From a checkpoint of a small audio captioner: soap at rate 0.0015, 3.9 epochs.
Rows from block 5 of the audio encoder, named by matrix and row number. Each number is 128 + 32 x the weight over its row's rms, rounded and kept within 0 to 255. All counts start at 0. Numbers have three digits each.
# weight_hh_l0: GRU recurrent weights (gates r, z, n stacked) (encoder.rnn.2.rnn.weight_hh_l0, 384x128), inputs 0-127
weight_hh_l0.41:070127081166131191129125121166129129129130131150106127133124128148117117115129126127128189118009127094218091123135128128129129170142138130028127112197126131100135128115111127128153140077071128123106132207129104128034082123132143132129069135126127081127146129128127074097195128172122113130137131125170164118127067109147106123141087101122090122212130109128130127131203122161155118130142
weight_hh_l0.42:076126124138139112109127106125127128128129138172133219128127125131127140129125131115128027082182179172070065128126126126120128126128125125128128127212124110132127115136135152197128072131117162255130128126166179184132128156126124129183128134128128129128123144133128181127123145114127124123129177131126128129129133162118141128073129141129158129141121129153000140130127136157127215129151
weight_hh_l0.43:082126159132130127114127064153252128127127128139112130222137140146124134123131123126135106126192133144120092146128124098105119066023129128128133129129131117127128090139147129140135111111073071172039088125157213159120123155062110133184125123128107108151133179135128151114168130136207139127132144131128122131127126130127164134110144136127131181123057139203094178101132140173131102130140
weight_hh_l0.44:131147132124128128128123121139146000133109130150027141111129146130130127134099138211124125128127152127129125125129135156094095118119130126128129117131139133129128129121131102132129063128000104133110061135076128125101143126048132119131124094092114049221203130128121129124126127139128118127187124124214127149138123126130132165129113128141122134146137124123128129046128186129162133124134
weight_hh_l0.45:129164126255157138185128123123126065122128170130128134129107138204063124130127185127142099130104160131130127129127144104128065169171131129103023129127132123127130119123097124093133127155110127132126118127127134127108181128112129141134101123128141104158133132132163131126128134128117124152136127204199145132131129122112009130126065127166121125141130129129124104127160138174131145139220
weight_hh_l0.46:176193130079182116126124132128106128147134140128180146127121091154159146133129120144128122110134102128088128084134129130097139106122126131194106104132114146143011161073124107134083093126131146129139133048123130072154122114135130096130128156130109133131113110099118128164000127115118098198101112109125061129192125108122141101133117181173129128105157087130129090105100186126027176120129
weight_hh_l0.47:143108126114133129213087128075128091138129209033131134187128124135119127175118140128107093127157123178128132100128133147166145095143186137205123117142125135142119137121126127127126129222123137157126128110096127123091171127128184122124125140179123128128128129155124127147078129103128127092106125123129130123133136127131121019133000135153125106129128122122134153141123128119098245113132
weight_hh_l0.48:127132113118125122130182123127125168118128130128154129129120125128123127007151128122255129124128122128095116125139124121086123128129127080134128167133126125079135049151130171128150136129131167128255130126162130124129138150135137197139119146135149129124117116130142128128131128128080192182126146156116161123127130174123127123126154123016166126120131137129116130129138127125119068194079
weight_hh_l0.49:060086031064105077124113100106116132139144127205146077126133111126131179157122121110112136176111074122124135121097129114144198120071129191146110124098114140130058103178118083146068168112132159139163162117117211150132106120144133123194186127183133131126138127122124131145105236128127091119099081131096078129155155118157148104144150137144073122130150132122131166144094111111125127108143
weight_hh_l0.50:127128063129171125129167166097119093098075125130110210129192186123129111128117194142127105117127207161136099129144128143028126104128124094125130155132143086119132103119131132125146081137099125128107081105162134129129160155005127129132127096139128033130128131122143175106119122120097147121149129128148123148127139206084143211126124127091150130134148131130116112071130217141178129128129
weight_hh_l0.51:128140127138122125128134178133131133142129102146127128128119092133098138070137129128136151126053205149109128166127129128132094233128116133127126135118089133176131149119128128120134109123039167043131131130136124127133128127129119128108129131105112129121129130150126128080172111159127173127126129126223122180120092128131093171049154222126176126128008208123129062131158082111134121128117
weight_hh_l0.52:122085135176129126107162198116180092086051121100100149114120164139153101135118196116127118115172124132128112166111124087130098116137035104130171147135141081132126114213121113139132128152132098152128119112139112132130162119122109125128131130136130116120091110129117240123117137006130128137122119129103114113123190171121146155119180079135142109124211113179126041072128151128102127126122
weight_hh_l0.53:168124129118122128084123129059116164129127151090137128102125141137160127128043131125115113097169076127151167098142149112130154098130128124163060072149138110100120132123049127134095138150147137150128107126086093038131069084129128131112169131154000143123089065130116115123080125120128116132123109083102137113124130155128129113135118198126038132169138107111161163139071131123105147127206
weight_hh_l0.54:128125133137078067124123128121128194131151123134126086135122123147126126126196112101115140151129140150135128154126200124162144109131146162119137143101127128000156118124130161131129228113150127126128136129134128163146118128138135126125136174133185151085096141131124132129131093135146153118112137132122099133102115126128125123116143074116127123110128188127121100235136101215105125114125
weight_hh_l0.55:150206170127130124118142150146124059129067122127133143087148148128132128132058127255125128075061125130133126130223145187113134126128128129111128128123173119130127129089127103113122112131073118134097048127116125105081123128050120118125134128116105022178184127126080125073126125125126140128154125112169128129128127136121134139121112128127129161128123118114128122069127220127175128126129
weight_hh_l0.56:129146122165140128125143129133130112126126113133110127172126176108128121049135130127143128125126130123162102138131092125072119119127119123129255254128155128128147114133136139124124103124123131125112128106190178126130129132128121134107126138120133126129132129127134144129129132130198132130126123135126127113068198136085212129119156118057192096068136101155129116043127144124128124129008
weight_hh_l0.57:114018255135118128127120089123114140129125136128121133114117036148198124171064130119125126112121128150047095129061148130129127123128132126117120126141118130129127203129115127144131130078142126148128126136128127159116123110123131110210164135153054126080128133154081124127127139127128117135128145079123113129127118129179237081132126137142104121144075132147125155126135043132126121128134
weight_hh_l0.58:092094072129127070087129147118145128108132077128129106124185152093128128128137126128128251144128107054128142140117119133117137121126145090126132134086167017108121121191117136150119089128133115128122119102105109130142104128090109141083158093145150128111204122134140002116150099130150144114129041142122102128107137143114135166131167125079109123080174188159127128104108127094121112108186
weight_hh_l0.59:128157127111127130124128123178165027161125116136108187126128129152163128128034131197132125129111129129125126126130137167106128127120131124132127126131128144141126127128131123162128090122039121120132025127045128120118128129112130130132126086095075044203235155136123129130126131146125127133186056128148125137176117118128129153129039131134113145137125124128125115068127208128169124132130
weight_hh_l0.60:116103122140130155128063095075122171121169170098135110142107105124115118127138120092130140124161044118130129101131113126188128108149127120130058127174115127121137119128126128124135227130191147131142216160136128133128106120194146138128123142162168181087089090131149109138124140142137097128078177133101124074103152126181121010183122132159115122128129136129129152185055077142055138128156
weight_hh_l0.61:083127128202150126128155148083146100093122169095102233126128133029136060134133127128124124114130065200127106155127057126129118131205125045130128203138129115125168042124128176123170105205103128196159108129194128139129157139111124127132120153135152115125124129132132136118112122100120154121170160113127131127103170178076130144101126111136194130129149133128128114120140158133128141124128
weight_hh_l0.62:144128134113126109126127129128127170142137098129156040128118123130154127130128124127125234178127074084121214123111129129158140128087106151120121091046124129132121194158127077127049162127131117116097144128094108118155096039130110119050131128128118161127126127127115058130121122129245119115125057126127140127133128127133129147129130130134051168128099138121207127133084099092128131118123
weight_hh_l0.63:164136132129170129111130144143220127159117122124127137120141131136132124118098157255187118121127128126124139127255148132101058135129122126126123125129134124129117159118126118131105125132078100129113113117112127102079130113027092117127123131106118119141126195129120127034127129130125129157135128172136129122126132136128130184127126123129134135128084127115128129078100124114124110129130
weight_hh_l0.64:109132091146113121215164144140165103092118119146127149187129140127036131090136215135153132150042203140110132137125159132115094210120142128121134180086140129129161109132192159130178083122109149122159124131126164185126213161127128144165123128126152126156166159129194194127149126137150195130150152154190149199131124124120127145107129124127165137118098152153108124125152126131163112169127
weight_hh_l0.65:127127134133084128131128122130135125131127128130125128124129106125128129159116128103003235128128130075132128125119127128215130128126132128118131119122129141124133186129124048050093176124133120128126144130079110140171128114161000080071129126128124128096128066129123128125132128127203128063033129100128101130116124127137129101128130129142128176087143130128174129128130094133130123059129
weight_hh_l0.66:133123138145149127142070070110141143129144129123133125142079126108124081128129122108127134128198053111152132056115087132166089117131139074127132122194128230113123128126129119129123145130134132245129141126125226126107139107186127121136067143126185149081126129105166123152128132143180113127115179129063130041128167104174128066197102125162133127129127107121133141172122096129127131124121
weight_hh_l0.67:123139127128133206099127129177132077130118135158128193074172124145128156128090119134148136068124128124133116128123153183117102133124158117094126099209129130119083128130114109135134140107134127128130126146128118129058100121125186140129083108060116059233187127130125093127137138183060103159132148127131128122141082116138134124135129124126124124180128093153131152024137165208135111199201
weight_hh_l0.68:109144096149089139103127124120082140141094139098106125123109079214153255127137126102252129106119129211101119132136164135133130128141129125128123132140132118117137113136112135125147143141033177144195132134145103152124121121126141144135156120118150152142118116206144121127181109120063130148110142124106126110115125146099094108131133126112134115132018127176132117134132125138102116134130
weight_hh_l0.69:119179121149142127128156229129173124126122123126101143133126176119130091130134143158128127124130154138191010137129071135128103135200182128108154213120148067130160102132129149132171128159104111137129119123169140154128160142128106132131127154124169129168122159153130134065132096132129149114172129168127118121108136193021129146054142065101176127123126139144093127121164127096128123126045
weight_hh_l0.70:128129120051143129127129130130124124119069127131132185100129204133124098113107156247177068117126124107120125118138123128063125131129105124121132128103164127122097129130128135167124087128075113132131059115127126059122158149058102140126125128124118022140163199119130119112132150126119138134183077130148126119255129129128127129062099124122126125126129120127129118046136166131150127164124
weight_hh_l0.71:169129114033154130131128123197112130153128144125144128128130127223142215128116127128145130152146135078059186118134153115093178123127123130128055101159126132127089128126123129129081126129130130132152131130124095126125116124106145134100124113129123125128131128090135126134129162123125112175127000125135142123250127128145133130136097127160084127136131105108195128129125144091157136165137
weight_hh_l0.72:109129126129139127000134132110118127092123176140126129118176128090129099127150072129129106111183130158122106146153113152128168114166127120111123141125137118118215126172131129138161116126126121250136127123222131151128059126127127129175143115140148127126128142128139128127122102056113149120129162104127111127128126160127168130035152085129231107139118179154064127127138127160130134125176
weight_hh_l0.73:127138131132129143123132154169127000126102125128089177127128136128128133126122130185147137078115128125126119128128129158086127144132121109122128129128181135130131132133127104122150073126061109123131060136120134131070126127070125128134122122125125075214255154127127095124133138124110151134207128121165131129176118097124128190097128110125136137127102128129130136005138150135167123166128
weight_hh_l0.74:122120098135128111193124114099096255103151117127141106139146123101122121132173124074128128184128128130127124134139120141132112119128139134136130134125097130118134122131148134126141212123188141133150176132138142135145136131151140140147108148183211200060066067132206135133132099123130131121092179128101123130099124128155138090155139138138138128129122132121095130192134043134103101127115
weight_hh_l0.75:121148170112124162083127178129075161134131124129126124128124094141120159130129116125116128125126124133115130131085255117117152129149126128129114126127125149129095204135122112123082140127154148133135128162127056118077037098120123095058164134124120121089111080127127000127134129126073130144127126128128215130123030128122124129129143147129135128136127130138132131128121139132103127139131
weight_hh_l0.76:127128197129128120122130126120090234134151129151164128143125099159127137105148128113149126131128158142108152128123255095130128128130094137189120127128115125129094126122132138132133154127130171175130128113142129125145130085148138151071126165127144238095093145129128156121119129127133127255056129165134109130133129125129126114178158172133129000128132134129116095130129111128085111126131
weight_hh_l0.77:126241091110148130131131135144132111144126128180129141131140129145056149076144130171137129124105131141080147116128130126094128135128183127124128113127133113124073146004133178084126126125123130124126127114126185082125135152126120130031123132120141123227149131132153141128131127140054131131174128194197133209189126090105055128129112152113142128098084160132128128075129117127132118132127
weight_hh_l0.78:097133076175130132094185167129134126051042077119118130134137128103113126122144180127135131128072142137128130166130135139110158137134130127032144154083132095000181117135135133097177111089127132127139128126160109133123128139133133152132163112122181127130125134166135126129142114034118163130128152132142128147097113169106147137112163085122190113097137130181129108118166128235135090141128
weight_hh_l0.79:128117129125103056144138150113138127109140094136136099180128124128104139116209128123130136229123134127128164128126123115146126163116119157124160150038122139128126135143199140124110130114127128064118136129126141201181141133204101135124132157124144173107122156125121128127130118129210195128107117128132119163130129128137125130071136128127134129087124223124107126209130000100129123128080
weight_hh_l0.80:110115168146085127127135124128124132128131132136102125131122126104128124136127126116126114117148113208120111124112124085111126117132156157117128128069233049129216118091217131126126074134141133150143101123113138140136133126139118128140131141131127068133118131167116147068119132093130117134120142123146124106116086147113182246000131129124132137142140132152114140141123093142139133128145
weight_hh_l0.81:128128224129132122128130113126113136236171126126129132131149128111128125112129127114215091137134131135122120129128129123124108129129115120134129130129033129129131090127178202129131125126127139131224148110150143128134136136149223198148069124130128160114128129127128147128091115103103128255118164128099097127126128140144148123121129173128149098125129130126122129124130129134131128159129
weight_hh_l0.82:030128123204145131089128130128129133116130130140128123129129138128119121108162118128167130130081143170129129146119128125107102138143137018090133187128129122106157048128151180081133132110131149128135152146127131183128109130203143183114129127123166128093127133133190121110148109131128157141135166126128125160127109158112127128129172123083161064132136129253138063129128124224117049175132
weight_hh_l0.83:179101112145134093123150141114126157111125096096127130134216120074139126205128145107122127151131129089129127101153129147163128071126127140136127144072100118121074163134130126120131173130179086130082136095140084127187130126163135129112255158186139172120080107132133171140119101063174112130102132128098068126099161140130139099127203152139096120076166130129129116136085127131104103054128
weight_hh_l0.84:061130121142136075068147168107127132113189131147123124136110126141131186103195064098151140145227155150099125177128007067125128156141124126118139182130131125121131120144133185131140104152129130129130126125139123146143106131128126146122131224101142116118120136152131125126144120119127168132125132145129115124113129129079123136080174117111152101065116210221127195121167101069121114135085
weight_hh_l0.85:128128112178073127123129131149122133127054129098115125095135108124130156154129126131120163108037125132131136141147175182136154109029147246126111125120114144122129130103127073024154132021132124081126133155103038122129123124129135127114166122127127133121126130142128126111139098128091136124090129045127121201143055127133138125153134127124039113124129134124151131133128111126128101124147
weight_hh_l0.86:129140128126131220128130128134150063129068117151107228128179191145134128128097136212126116113129136128129121128157120156095110126122125103128137127129142130127128130127128126128128072124052117123115004129118132127101131184051122120124115115087126056216174182122127128108133129148117129121226119127156128130129140128107131210073129127127125129127127128128124118066130181127140127128124
weight_hh_l0.87:135133188127132147127116125138183134180154088161107146131101084161130120127116129130129125118130134112162094052105096118111005124127127106127136093161108185185116134126128128122129201098129114130123161199126183036122156126135173125127045124042031128139147136110081150127125222166114124165146164164128131128145114095133122097129103168133148127132105115137128122167122133136128110129129
weight_hh_l0.88:126145126132125138131141133186136087125067126127062185127129183121128129128129147224130122118117131128131095128128126213079119131130129101110168132128164126124131095105143130121131043129074131126129000130130128148093135139030122128127126131099131064219255143131132127115137127128129133124161117125164127129131127131118127151128128082123129140128132130131128113062147166129140125147124
weight_hh_l0.89:136129129113229133141072115133141122128120130077149122111129131091129126127121137134122121124129103110141145046087129123144130113120127106161094120255128129130108143129125106078112127126125126123114136111110126102124178183168146116120126125118127120130134064124132123131111214130195077135128115126130163124166245118200130129143103130230152132115129120122173126124107134098130177126108
weight_hh_l0.90:127124133132128129209136135108130180108128144107124128125127126041129123185129128102068128114165121001126125127134133125219138123137127124133121128133128131128129160123128141127133128156138128144092134048132127195127128087156109079128114085161131149109063051134128132133120104094166127060105136094094129123086094131129127104132126127055130123129129144126132130165128000137112140066125
weight_hh_l0.91:121135130128127151125130137136129037128088130130054177106134187130113132134108168180128124116127135184127114129129136149098104130127136126114124123130190122130127130127129119140131107126079118130128083135118127128075123129084129127145128110111114020197183136131113125046129128136052134129247129121165145133134088129044113165060119130136133161160127128150118129054204188153148127131157
weight_hh_l0.92:174116162110061100135133130152147141182156127128163049161136041129174125125129120128129143161120128126124152135129130125160159129111128198127109129074103150139133128029128128112128128110131163038125127108011113110186105128146131131121134143145095131085098139129081120108135126153138129130129126045128110127126122146172132129128133122122130124128026153109125118181128011111138114130118
weight_hh_l0.93:138130158120128112137085130145184160142169113128140030132106128126146127103129136131143158170126113088127145127134133128128067130073138130137135137126128237122083177120139078126094226114127128111129134125028167123128136073145121127124123139126128163128127097129092132160126126164164127127119062128110126133155131087252126121194128133129051129123128121063146120145091099057125113128115
weight_hh_l0.94:137130182131135145137135045130237121105120130155125171118133143176085135118133147187127123128155156123124127131156138124082102127124135130128119255126126041092119131119138128173131124130055128125126112108111126118111182176119120139130109125067129123152145165119128132108119124165144218128166125133168255137147124130122121185129092038126129129127123129120133127118130123127158123129134
weight_hh_l0.95:088118110176131126099131132126134164112095134128130087147129126134131130124151129054218171158132127129119111131115125090126130127125122125131126159132125114000143069175201136135128151125174147117158134126196118149131086128135130190135124197129253147088114128127159128131200129118123130166119127186105127127132131162128143122130171114129123070102129143143126128139126096133103014134136
weight_hh_l0.96:125091111186136063237148164094125169127128126128123139129139118128185126189130184128128126129128127128122125130131121131128115128130119126167129136128084130120106127129188128137130176131129127125131109013080131137125230119201126129138124160193130197091095108164130219141064105090126126123130136129094102137121129127129128078158151157128113120038129154126108101129154088114070124126096
weight_hh_l0.97:128190129125148128128131143180129082130072128128092151122134255125129124128128128232130128063128127129126128127131134187086126130128129125129127131131231131125128130130122125129128062150072124128131034129116129127104128129104120128127126128105125039214224128132127126122127128126128135128157095128152142132157127126127130172129083031129128168129125132127132128059133141135142128131125
weight_hh_l0.98:179129146083132129117133140161114172162169125123159126125129000128239125114131101123134152117128124129124119145163128129140201128132086128132131125134070189180028134124117130192132127127135126122126128130114110131141060105135127135126129128127089136125123124130029128125111118137123131170127089126126096061085098132137128129127132220107132116124122129106112130132131103013122121144115
weight_hh_l0.99:132058138129123128122138133128109208080123123014160129121137130095132127129125127129128129105155063143117129147140152126127128078123127090187079169153119112114143133096142128117168187142150137187124187206123129121135128130209128213138151116148130208084110056123134124112087128119123136141117216128132160131080129249146141097130139127122127102128124126121117126135130099130104123128129
weight_hh_l0.100:135134127125139135128115080129157126178141133177076221134129139147128124126055119138136092127197135128137116117130116128126083130089163117142127071136146135201126118117129126211134142121128118133092127129126217122113151131103138107149072108125105111171152146121068215127132133162128022129141129133130067114139141119133127128131123172213078113228128122129107124130125208129149125133137
weight_hh_l0.101:124127138134220134125132129151161102131123139143120173132121202112111096129131112127128127105128128125118075131125093125115074133130125078110152126248164127128212126125128133102178032124037107156131050132132146128064129159131095128136085136082126008135199156127126113120138133149128152122174189122146127126117126133090125175124092094107134130129131131128097130106142124135158139126126
weight_hh_l0.102:131101219126104117119122123108125019124132124121144125119194153068129125136122123110110148162159116123133126129183080120140129111114101131130178124087130127129143190000071136099124140132142129140118137126131129097168127111130003095128139156143133145091104121125129134134122119103133123099119128119095123116126173132135140113135225128132131150127121124103128121137126125128110144096112
weight_hh_l0.103:130128131126129123126132129136194038128123176129131197122132245132128092131121143132129120118130168129084125128128129130123111127143125125131140127128133127110174131126131124135126070134072129170129095129128141135110141138120128126129120069075126125160165186117127141126127138129123138132132125127194119128130128190086130182099125130134255132129126135129121131120135255127197209131132
weight_hh_l0.104:120126134147140128137128136133101164156151126134123078145117088133129128118143105098128184120079122129142149134120124116136123154157128131126130130136033247121127209130093134130134136128160125022133155128135126115134112076154156124086125191079123148099097073176073036145133114245126133133103143130115096116112117072166090089157134156110132094118104130133127120144121093082084113126082
weight_hh_l0.105:153130137118156124139125127126141092150153125157128129150148127133125129012131127143255061128127145137128127140156141132127119148128132131129116132125127147130123128082209180181113127128127123127158127059110148134125129109130217133177104126128119128159128133131120130127128121151119124151127121145134122130127112128152119122127110170152123127166065131092000126129131128129132123170134
weight_hh_l0.106:128179130129223185124130134142131124129129117239127146127127162134126109093129127137177128129107161151121133128133125123052113135158127128120129123128147110113163128128132131126135084128103128122129098131149178127129133134081126171103070129046125059128130173129131128014129130129036129191165129209169130136131127127096105160127121131129226086129120131128127126097129168151150114171189
weight_hh_l0.107:121112123129127129144079111081128137115195178103127111201127121116127113104182118086124141127158076125155131128120124128179128116188153126214105183147077130128126118130116138137141151158151143143167167128133127145135125124210174133125129171132175211084038119133137113184129127121150120120055174112092102095100152132133128119173111131111119119120141127135111151209124024122056169129122
weight_hh_l0.108:115130117153182128212085077123142106122127171115096173123142140116124099136124187142128083105128128128124127104114122130111114120158157062080124128160129096130241112134129143133172122150109128139139125121132166127101147129051124128211067129132132111161158151133152129128118126120084129127134169130127128103127131141101128132081000108166129142167141128140041128116126152134131203130150
weight_hh_l0.109:134128135125147113141112066128131126137195122185149127209116127132106119114138129126133130144120132125146135035129046124145045135126127145126152131112126153128126121100147058130125135125129116147130203044118255136146173137141131111136113117126123139126126128118122132125096128125196060132116111135132131132135132124144124116123093130140161115122174130128119112148128120131140153128175
weight_hh_l0.110:125124131137113143130131140146134044128113128127077167132126148123122128131129127182128117128132255131176090134128127124127128146129143130127133129127145117143155100122157135129153100129090128103129125130131140132124141161097124127163132073111118106221155161151105130100159128135101147124183130127152138165141114142123137140076129121129144255175128128138126144125131180133229135128129
weight_hh_l0.111:113137127143121129127129129174126000125089112127125168129125183127121128130129141126175131132125129157211136130094132121063120137123130130111128130114167118125133128139127128108132041123077109126127107173108128128131133132093125128122135086128129124178198160149130128095139008127128131129142131126146130130123127130125127143128131126128126129126134129212135111038130153131255112126129
weight_hh_l0.112:058107127255092158138152130125135131098124127122084126178118154107107121130138130114129160094128163207141056167095132055142128129143128124107140144119128118076212123129124128114156164119130117128120136193156120177128128126139127138127137113131138165102080154189129162081193123094126146131124206136126125126032129141124093142130155103067148114102140134186124125146168089194105112129124
weight_hh_l0.113:124155123128236139131129128148142087124123127130117223111132162134119128128119141255136124051127132132128128121125128128055101128131136122126128129139140129128127120129068123152128118128043103128119090132121131130100132137026126127131106123094113030176152141134121129119137128202129131129170127137247121130149123127122128146128088125127128169168130127140127126095131171130155127136129
weight_hh_l0.114:087147123119091133132131128165132024127126131130057134114128208135118188128132132130133125128125134169089125129128131141124124146133158128128123125129131128128128101136129130133151112133067152116140033129128128133118130148099142130129126123115130000140176182135131129128131132131000137135128131129140127183173019127124118140123124129135128147127095128140112145097132167130159128136128
weight_hh_l0.115:142115123121087092127128114071127130093129129127144113127128159095200135139127122126096128131176092117120121173197078129125130000098112118130145133128138127098124137132128121129063118126130128218096127110131143129147074126125117118136129138171131129123125117112128128144128132110139024084126111112062128088130155220134233128154130114129032159122126130052130180128104114123120126098106
weight_hh_l0.116:132023125127128111128128000095127130128135116126129125115153145107130119128130127140123084130136111105135125127148128130148110092069123130116160131069165139104126131100216121077127140100133111129116141124069186130132164126141131086187137077165131134123126115138139128135054124079136121124098127088044155133129128165142181030129128120127131150124138127113120111184131138191128128123196
weight_hh_l0.117:097126181131239160127083107124117128142124129130048128135020134137129129130131135038128121147128130245118096120000135060128126132118156134124132128122127131139123026120141104128128153123124049124129157133119138119131150140127215178128119140124118128134134129189118138133130126128139105181128150120130136135134118112130128094125124127138129127130117128180135124132132133166137132131142
weight_hh_l0.118:152134132111155128129125153199128131137092194136132124128127124136130128141064124130125129082047128127116130123129184149133147154202127145124099056129126132131112175123089125076110130124130124116128096123119000109129124120122202124106124081128105123128127139119082040135020130129111123143123122127169115130138112118138117126131115126138123128198093129105129108068128127125151130125192
weight_hh_l0.119:239134152006064118121114126130092129129131129132129125110127129131128183126101112136130129133141119097129126070252154130126146128122130131127131116126167124176018127085127129127129126139128130128127128129127128093138117131106127131127158112130089127128127117085078103142120181133131129127146124110128153125153119130127131131126115126218126162148126103025136244127128159122129187128118
weight_hh_l0.120:082134088123132127193089071110123146126168151139143117164121139131043115126173090116140129126128115202127130128134129067128116127126152130129121190146139116126120049124131255135124122131124209143184140126137164208121128135142135171143059125153168127108127147129171117121124128156145104129126131138123154116132114140130130120135048128128175104136067220184120125151125117179126147136134
weight_hh_l0.121:127195128137153129123122127124176069128128129129041179130124240128128124125110127150128119128140129127129099127135124135070098129133146106120128128129175127125130125128128133128158125134028108143128040129132139134127126128037127129129127130019129116183159192170128125127128110128127128130229133128132130124145125126089128136124123125128133128142155128198128128093137255128125129128129
weight_hh_l0.122:134123125138123096141133141120137211148189123144156065196113101140134133099251103092127132154117165146084156176088123083155081168132093188140126144110083121147127131130177156130102123130151158089129129103131129163162139112222118134112130138151129144091119131122127138129131124119226132126079127134124121131118133131124094121121163146126128126060082170127125110227127030114121117126114
weight_hh_l0.123:116126128144129128139135140148146127127131119170061192147144129176123132124129128131149133126121208122098125142127129126128103145135125137117133131123127126122142125137133134164137134123130128194117058135131126162127126137100120131122127076000089030255140150130127129085158151207125141126185112152131125132125120130127114132121135126122123125127089140140085122018144199131211100129128
weight_hh_l0.124:121130128127121148096092127095118231127134164075171117109147118128125122139131111119125087108141035085133133087149124128136132110139134083142077125211139128096120122136115131127128227143182160153127175141139127131129042101151141133119128128178187148095128106111143090127127128119125117128123154116059137081128121119130127036231117132156116136140137107101140144188029116132120150128141
weight_hh_l0.125:121124098120127125142126133122130025130130134128072160146126197138114132124126215143120114106129129127132145115117127187109128130142176074156107154135136114127112108184115128210118076255117140127128131087112126145096143152141129128127128147118129078179181147167137156148017130128138121128110127200128130129251131109135107121149126137121109119123157129188136133076118150117115131129121
weight_hh_l0.126:127128156127106124117119133099064205129121129058178113127127072123128139166126125096067153129128072078123129127119145127135171102129128129134125127128120141136124172140093088049097169128200128128102203159128036127174111101127104125093154171126121217074089064128116109174128128080128130132109134105101144083124122128133132057147132128175142135124211127133175128151062118127084123130127
weight_hh_l0.127:123127110148139074216152156130128124105110126049114135138156144095125110109187145129141103121127140164137112151128126128127125126158129128218132170123124126122142120164182150132158115220116127128175120065130127132120207138128178138135128128128138164126131120154132203120140083101102139127127152128077094130112187213127145130126133128090145112096142141172115123120135123083129077129000
weight_hh_l0.128:125166129096108136135130129133129092108089189108125207118136161131123178128129141180149125129126130137194007128161124128114113129126185040166126129130127130142104120111132124113126079132081126143127120123127132098115137158108128122139120116119131086167168125032125137128109126155104126126152129128133129137146125186005132138125108133140126133140130128131128255086128202124121131126125
weight_hh_l0.129:128123096118149120122042106127122144124204131127144109135127125156127119117174113113135131155142087126168133076120103062134133126115125128191127144150126126116086114137123143132105133129163128127147165125163209120131119129134169156142131137144206135121114125150152128189114134145137100132118127255124205042178174128170128125226129127191125115121130128114130127137059124101125128128224
weight_hh_l0.130:127137134131145142098137127133130000130066115130099161128126169106113114128104128238143112125123134143130117129135126127038115140129128125107144126118204113127132117127129138128144101135066117135131024129129139130119142157045117135131118086124129053211153166146133127086130129131121135129192090127158132132125123131067128163092124088128162176140128127132124127071136194136166129137128
weight_hh_l0.131:174089149059092105122120093106089235137156124129168104117130107099148131149127000134128139134144128127120127162169124131172135082106133161129154128144139129132126161021144109126070147125129118123079148136115127108156116129160063125129120185150124160025065127127118125108128107131169128110107127052095136133129115141138130128128126128133123148128049130100129165145128059111131129118128
weight_hh_l0.132:124140126152034136070122128134128112229122104149061129099150127138162191124088138131129127121107110128126134127133128128094127165053097125127202097129174129126033128127129104147024152097122132124139121153122130105122119089109075104130121111089074123170135129135050109130151143135121124142143091134134129174137115113127164160132190201142106221137127116129181134085128149101131121135152
weight_hh_l0.133:113129126053199056121109131086102134139129212132095129124128134151137127129107069128130090126215117172128114149126125121117138103167129100125098135141187107136106125129052137202128114154128128222118124108182129136137124095082063136163114128141136118121105130142111126120085128115118129128131128137102082063141139148076130131118105119196129128206129134140097182122129233120125194130131
weight_hh_l0.134:129113126198155142113207130125122116118100121128089174120145162090093123139123131132123113122116190143123025156165117132124128136142128127092144162123160125129255129111130129093174104129071120134128115129166134137120150170114130119192130120132125121133129161130124141107142126102081165099150155110148120141085111162075152153030162120129222128136126127142064125119188177183156130122105
weight_hh_l0.135:147128122113128130145076110121172134174144117134147111194101131160098121110129174129129111149122121099132168046134128135139122128071135138167097087146130152128055133127129101162108156125129099099179137135047146108128198120157206134120114153121121137197183196094126103141094164152135074160130048169154132126140134017144098114185078142146052129151116116114153145151088130117128136144141
weight_hh_l0.136:125134131167119133139177126224133110123055060133115154121128141117127125125124169145133127125080157126122108157128129134098086158107050124105189129096134129128161132128146112066143096068068128116127102152123136128124173160112126126149125088061111098141211125129129134057147129127106137128147137109150131150120129163121162167088152126077177172114124118138127069036171186178189051132125
weight_hh_l0.137:139111096126129123128115131000101171136132118131158064129119056132151132131165104102129138163124081131121127132127170114134150129093117156128121137123089124130096131141133126126119155080177122078133175121126101130148106097155090128125130190189145165070026124127128130130063118122144121137079106119094112130112156143128132029144137133139090128118119150126126099175130092120069073130119
weight_hh_l0.138:157134128083127124081119129095122193129167129125166121141124130127177127126123053120128117137178064119128141119150098128131130122128132117160123099127121113128098133125120122128081192137183128159128129121123128072155108109125115128121130188188121152112021091094117122157083133128131036132129122137002132041082153136125123125128157163167120134143129112085138133135059152096031137117129
weight_hh_l0.139:128117128109098052255122092129107246134155128089157114135123110138112141127160129100128129147123183136092135169128163126138127139129127201165127133126106133138131140129145135143126128149128146103128136097129137131130255128191125128128126134158127147089122128129127185137155123119135142104104128119130127141128126128128120130133109136129128135124114146118128129197130082114136129115057
weight_hh_l0.140:170121240127122141120129116138112133168128128126113154089131111127147159146053139175123080043135126136056123130128172161103135098118125128145122051179115136209123135084126056129128129126131118151128129161118122059132120097101169089134134094134000129127126148117081133129114147150098122143129124069123073126128084129135145125129126159176127137171111117101128141130121198127141134124145
weight_hh_l0.141:126150199136161183132096085137164076197145121208045129129104132124113124104110118155151128126126130128125126090128120129127015167127127128091154114166135161139133124127139128122141103121084117127128125146120213133045131130127128118128015111060109125211153163160127099114136163159127100127155130127173132132126126093123070146123063123128128159150094128130127170127141181135176138138150
weight_hh_l0.142:128150127128151145121150131125122071105016127129089210116128176104109111129127133162133099076127126131135067133152121128030128129140129104077143131115251104074157120125129129095169110127060128142135088128155132152065130139079124137152126123120157085131131144134142124100128105106103142128152137126211134124127132151113133132069114083126210131132135126128083100098184171168131152183124
weight_hh_l0.143:129128137170140134133141120128139056116020118125075220128141167107126110149112151151127111047128171137130058130140125187116122124132118105059149136129151137110189113116136123118191109128053114150127124135138135147096193146091120123173119098128123089136168135135129127124141127113095139123137147101153124128133098166106140148105128079133189147145154095127108133051173191243158128126131
weight_hh_l0.144:087128171046128133078080129098056162128182183132255094123112128116114176137127047133123130135150111189071137132081148100121176114122137150126114096125130129144107150127160127146101144115170118127124127132115120130182070127110104127129146157190102133092084132128089095126106130125126130158127113127131125106157106150115160085127125132160109169140121152140128128233066136119130182129177
weight_hh_l0.145:122184138128171141092133127156128079120099123128120172061142221127119129125099139165142127126122111107127113075140114131102120129140128060102144051120251118130127126136117111085132115123099129191159104165128134086117136142065128128137122122096098040155181128126124109076102132110047130134181131112128139090148127128107128147114128102129174149138141073130147132094138246150153154143130
weight_hh_l0.146:129110199130127101130114129080127177129196138116155120129125062129135132130127127089110132137187059134124135098112123094129128124142129130235119128131124145141095136129128128126099179157166156138123185128131131127130132094139122123122128181146126204107108126127088123153055149125127094125126162143009131078124214092172126084168132124155128131152132127126132171158107132051027155118119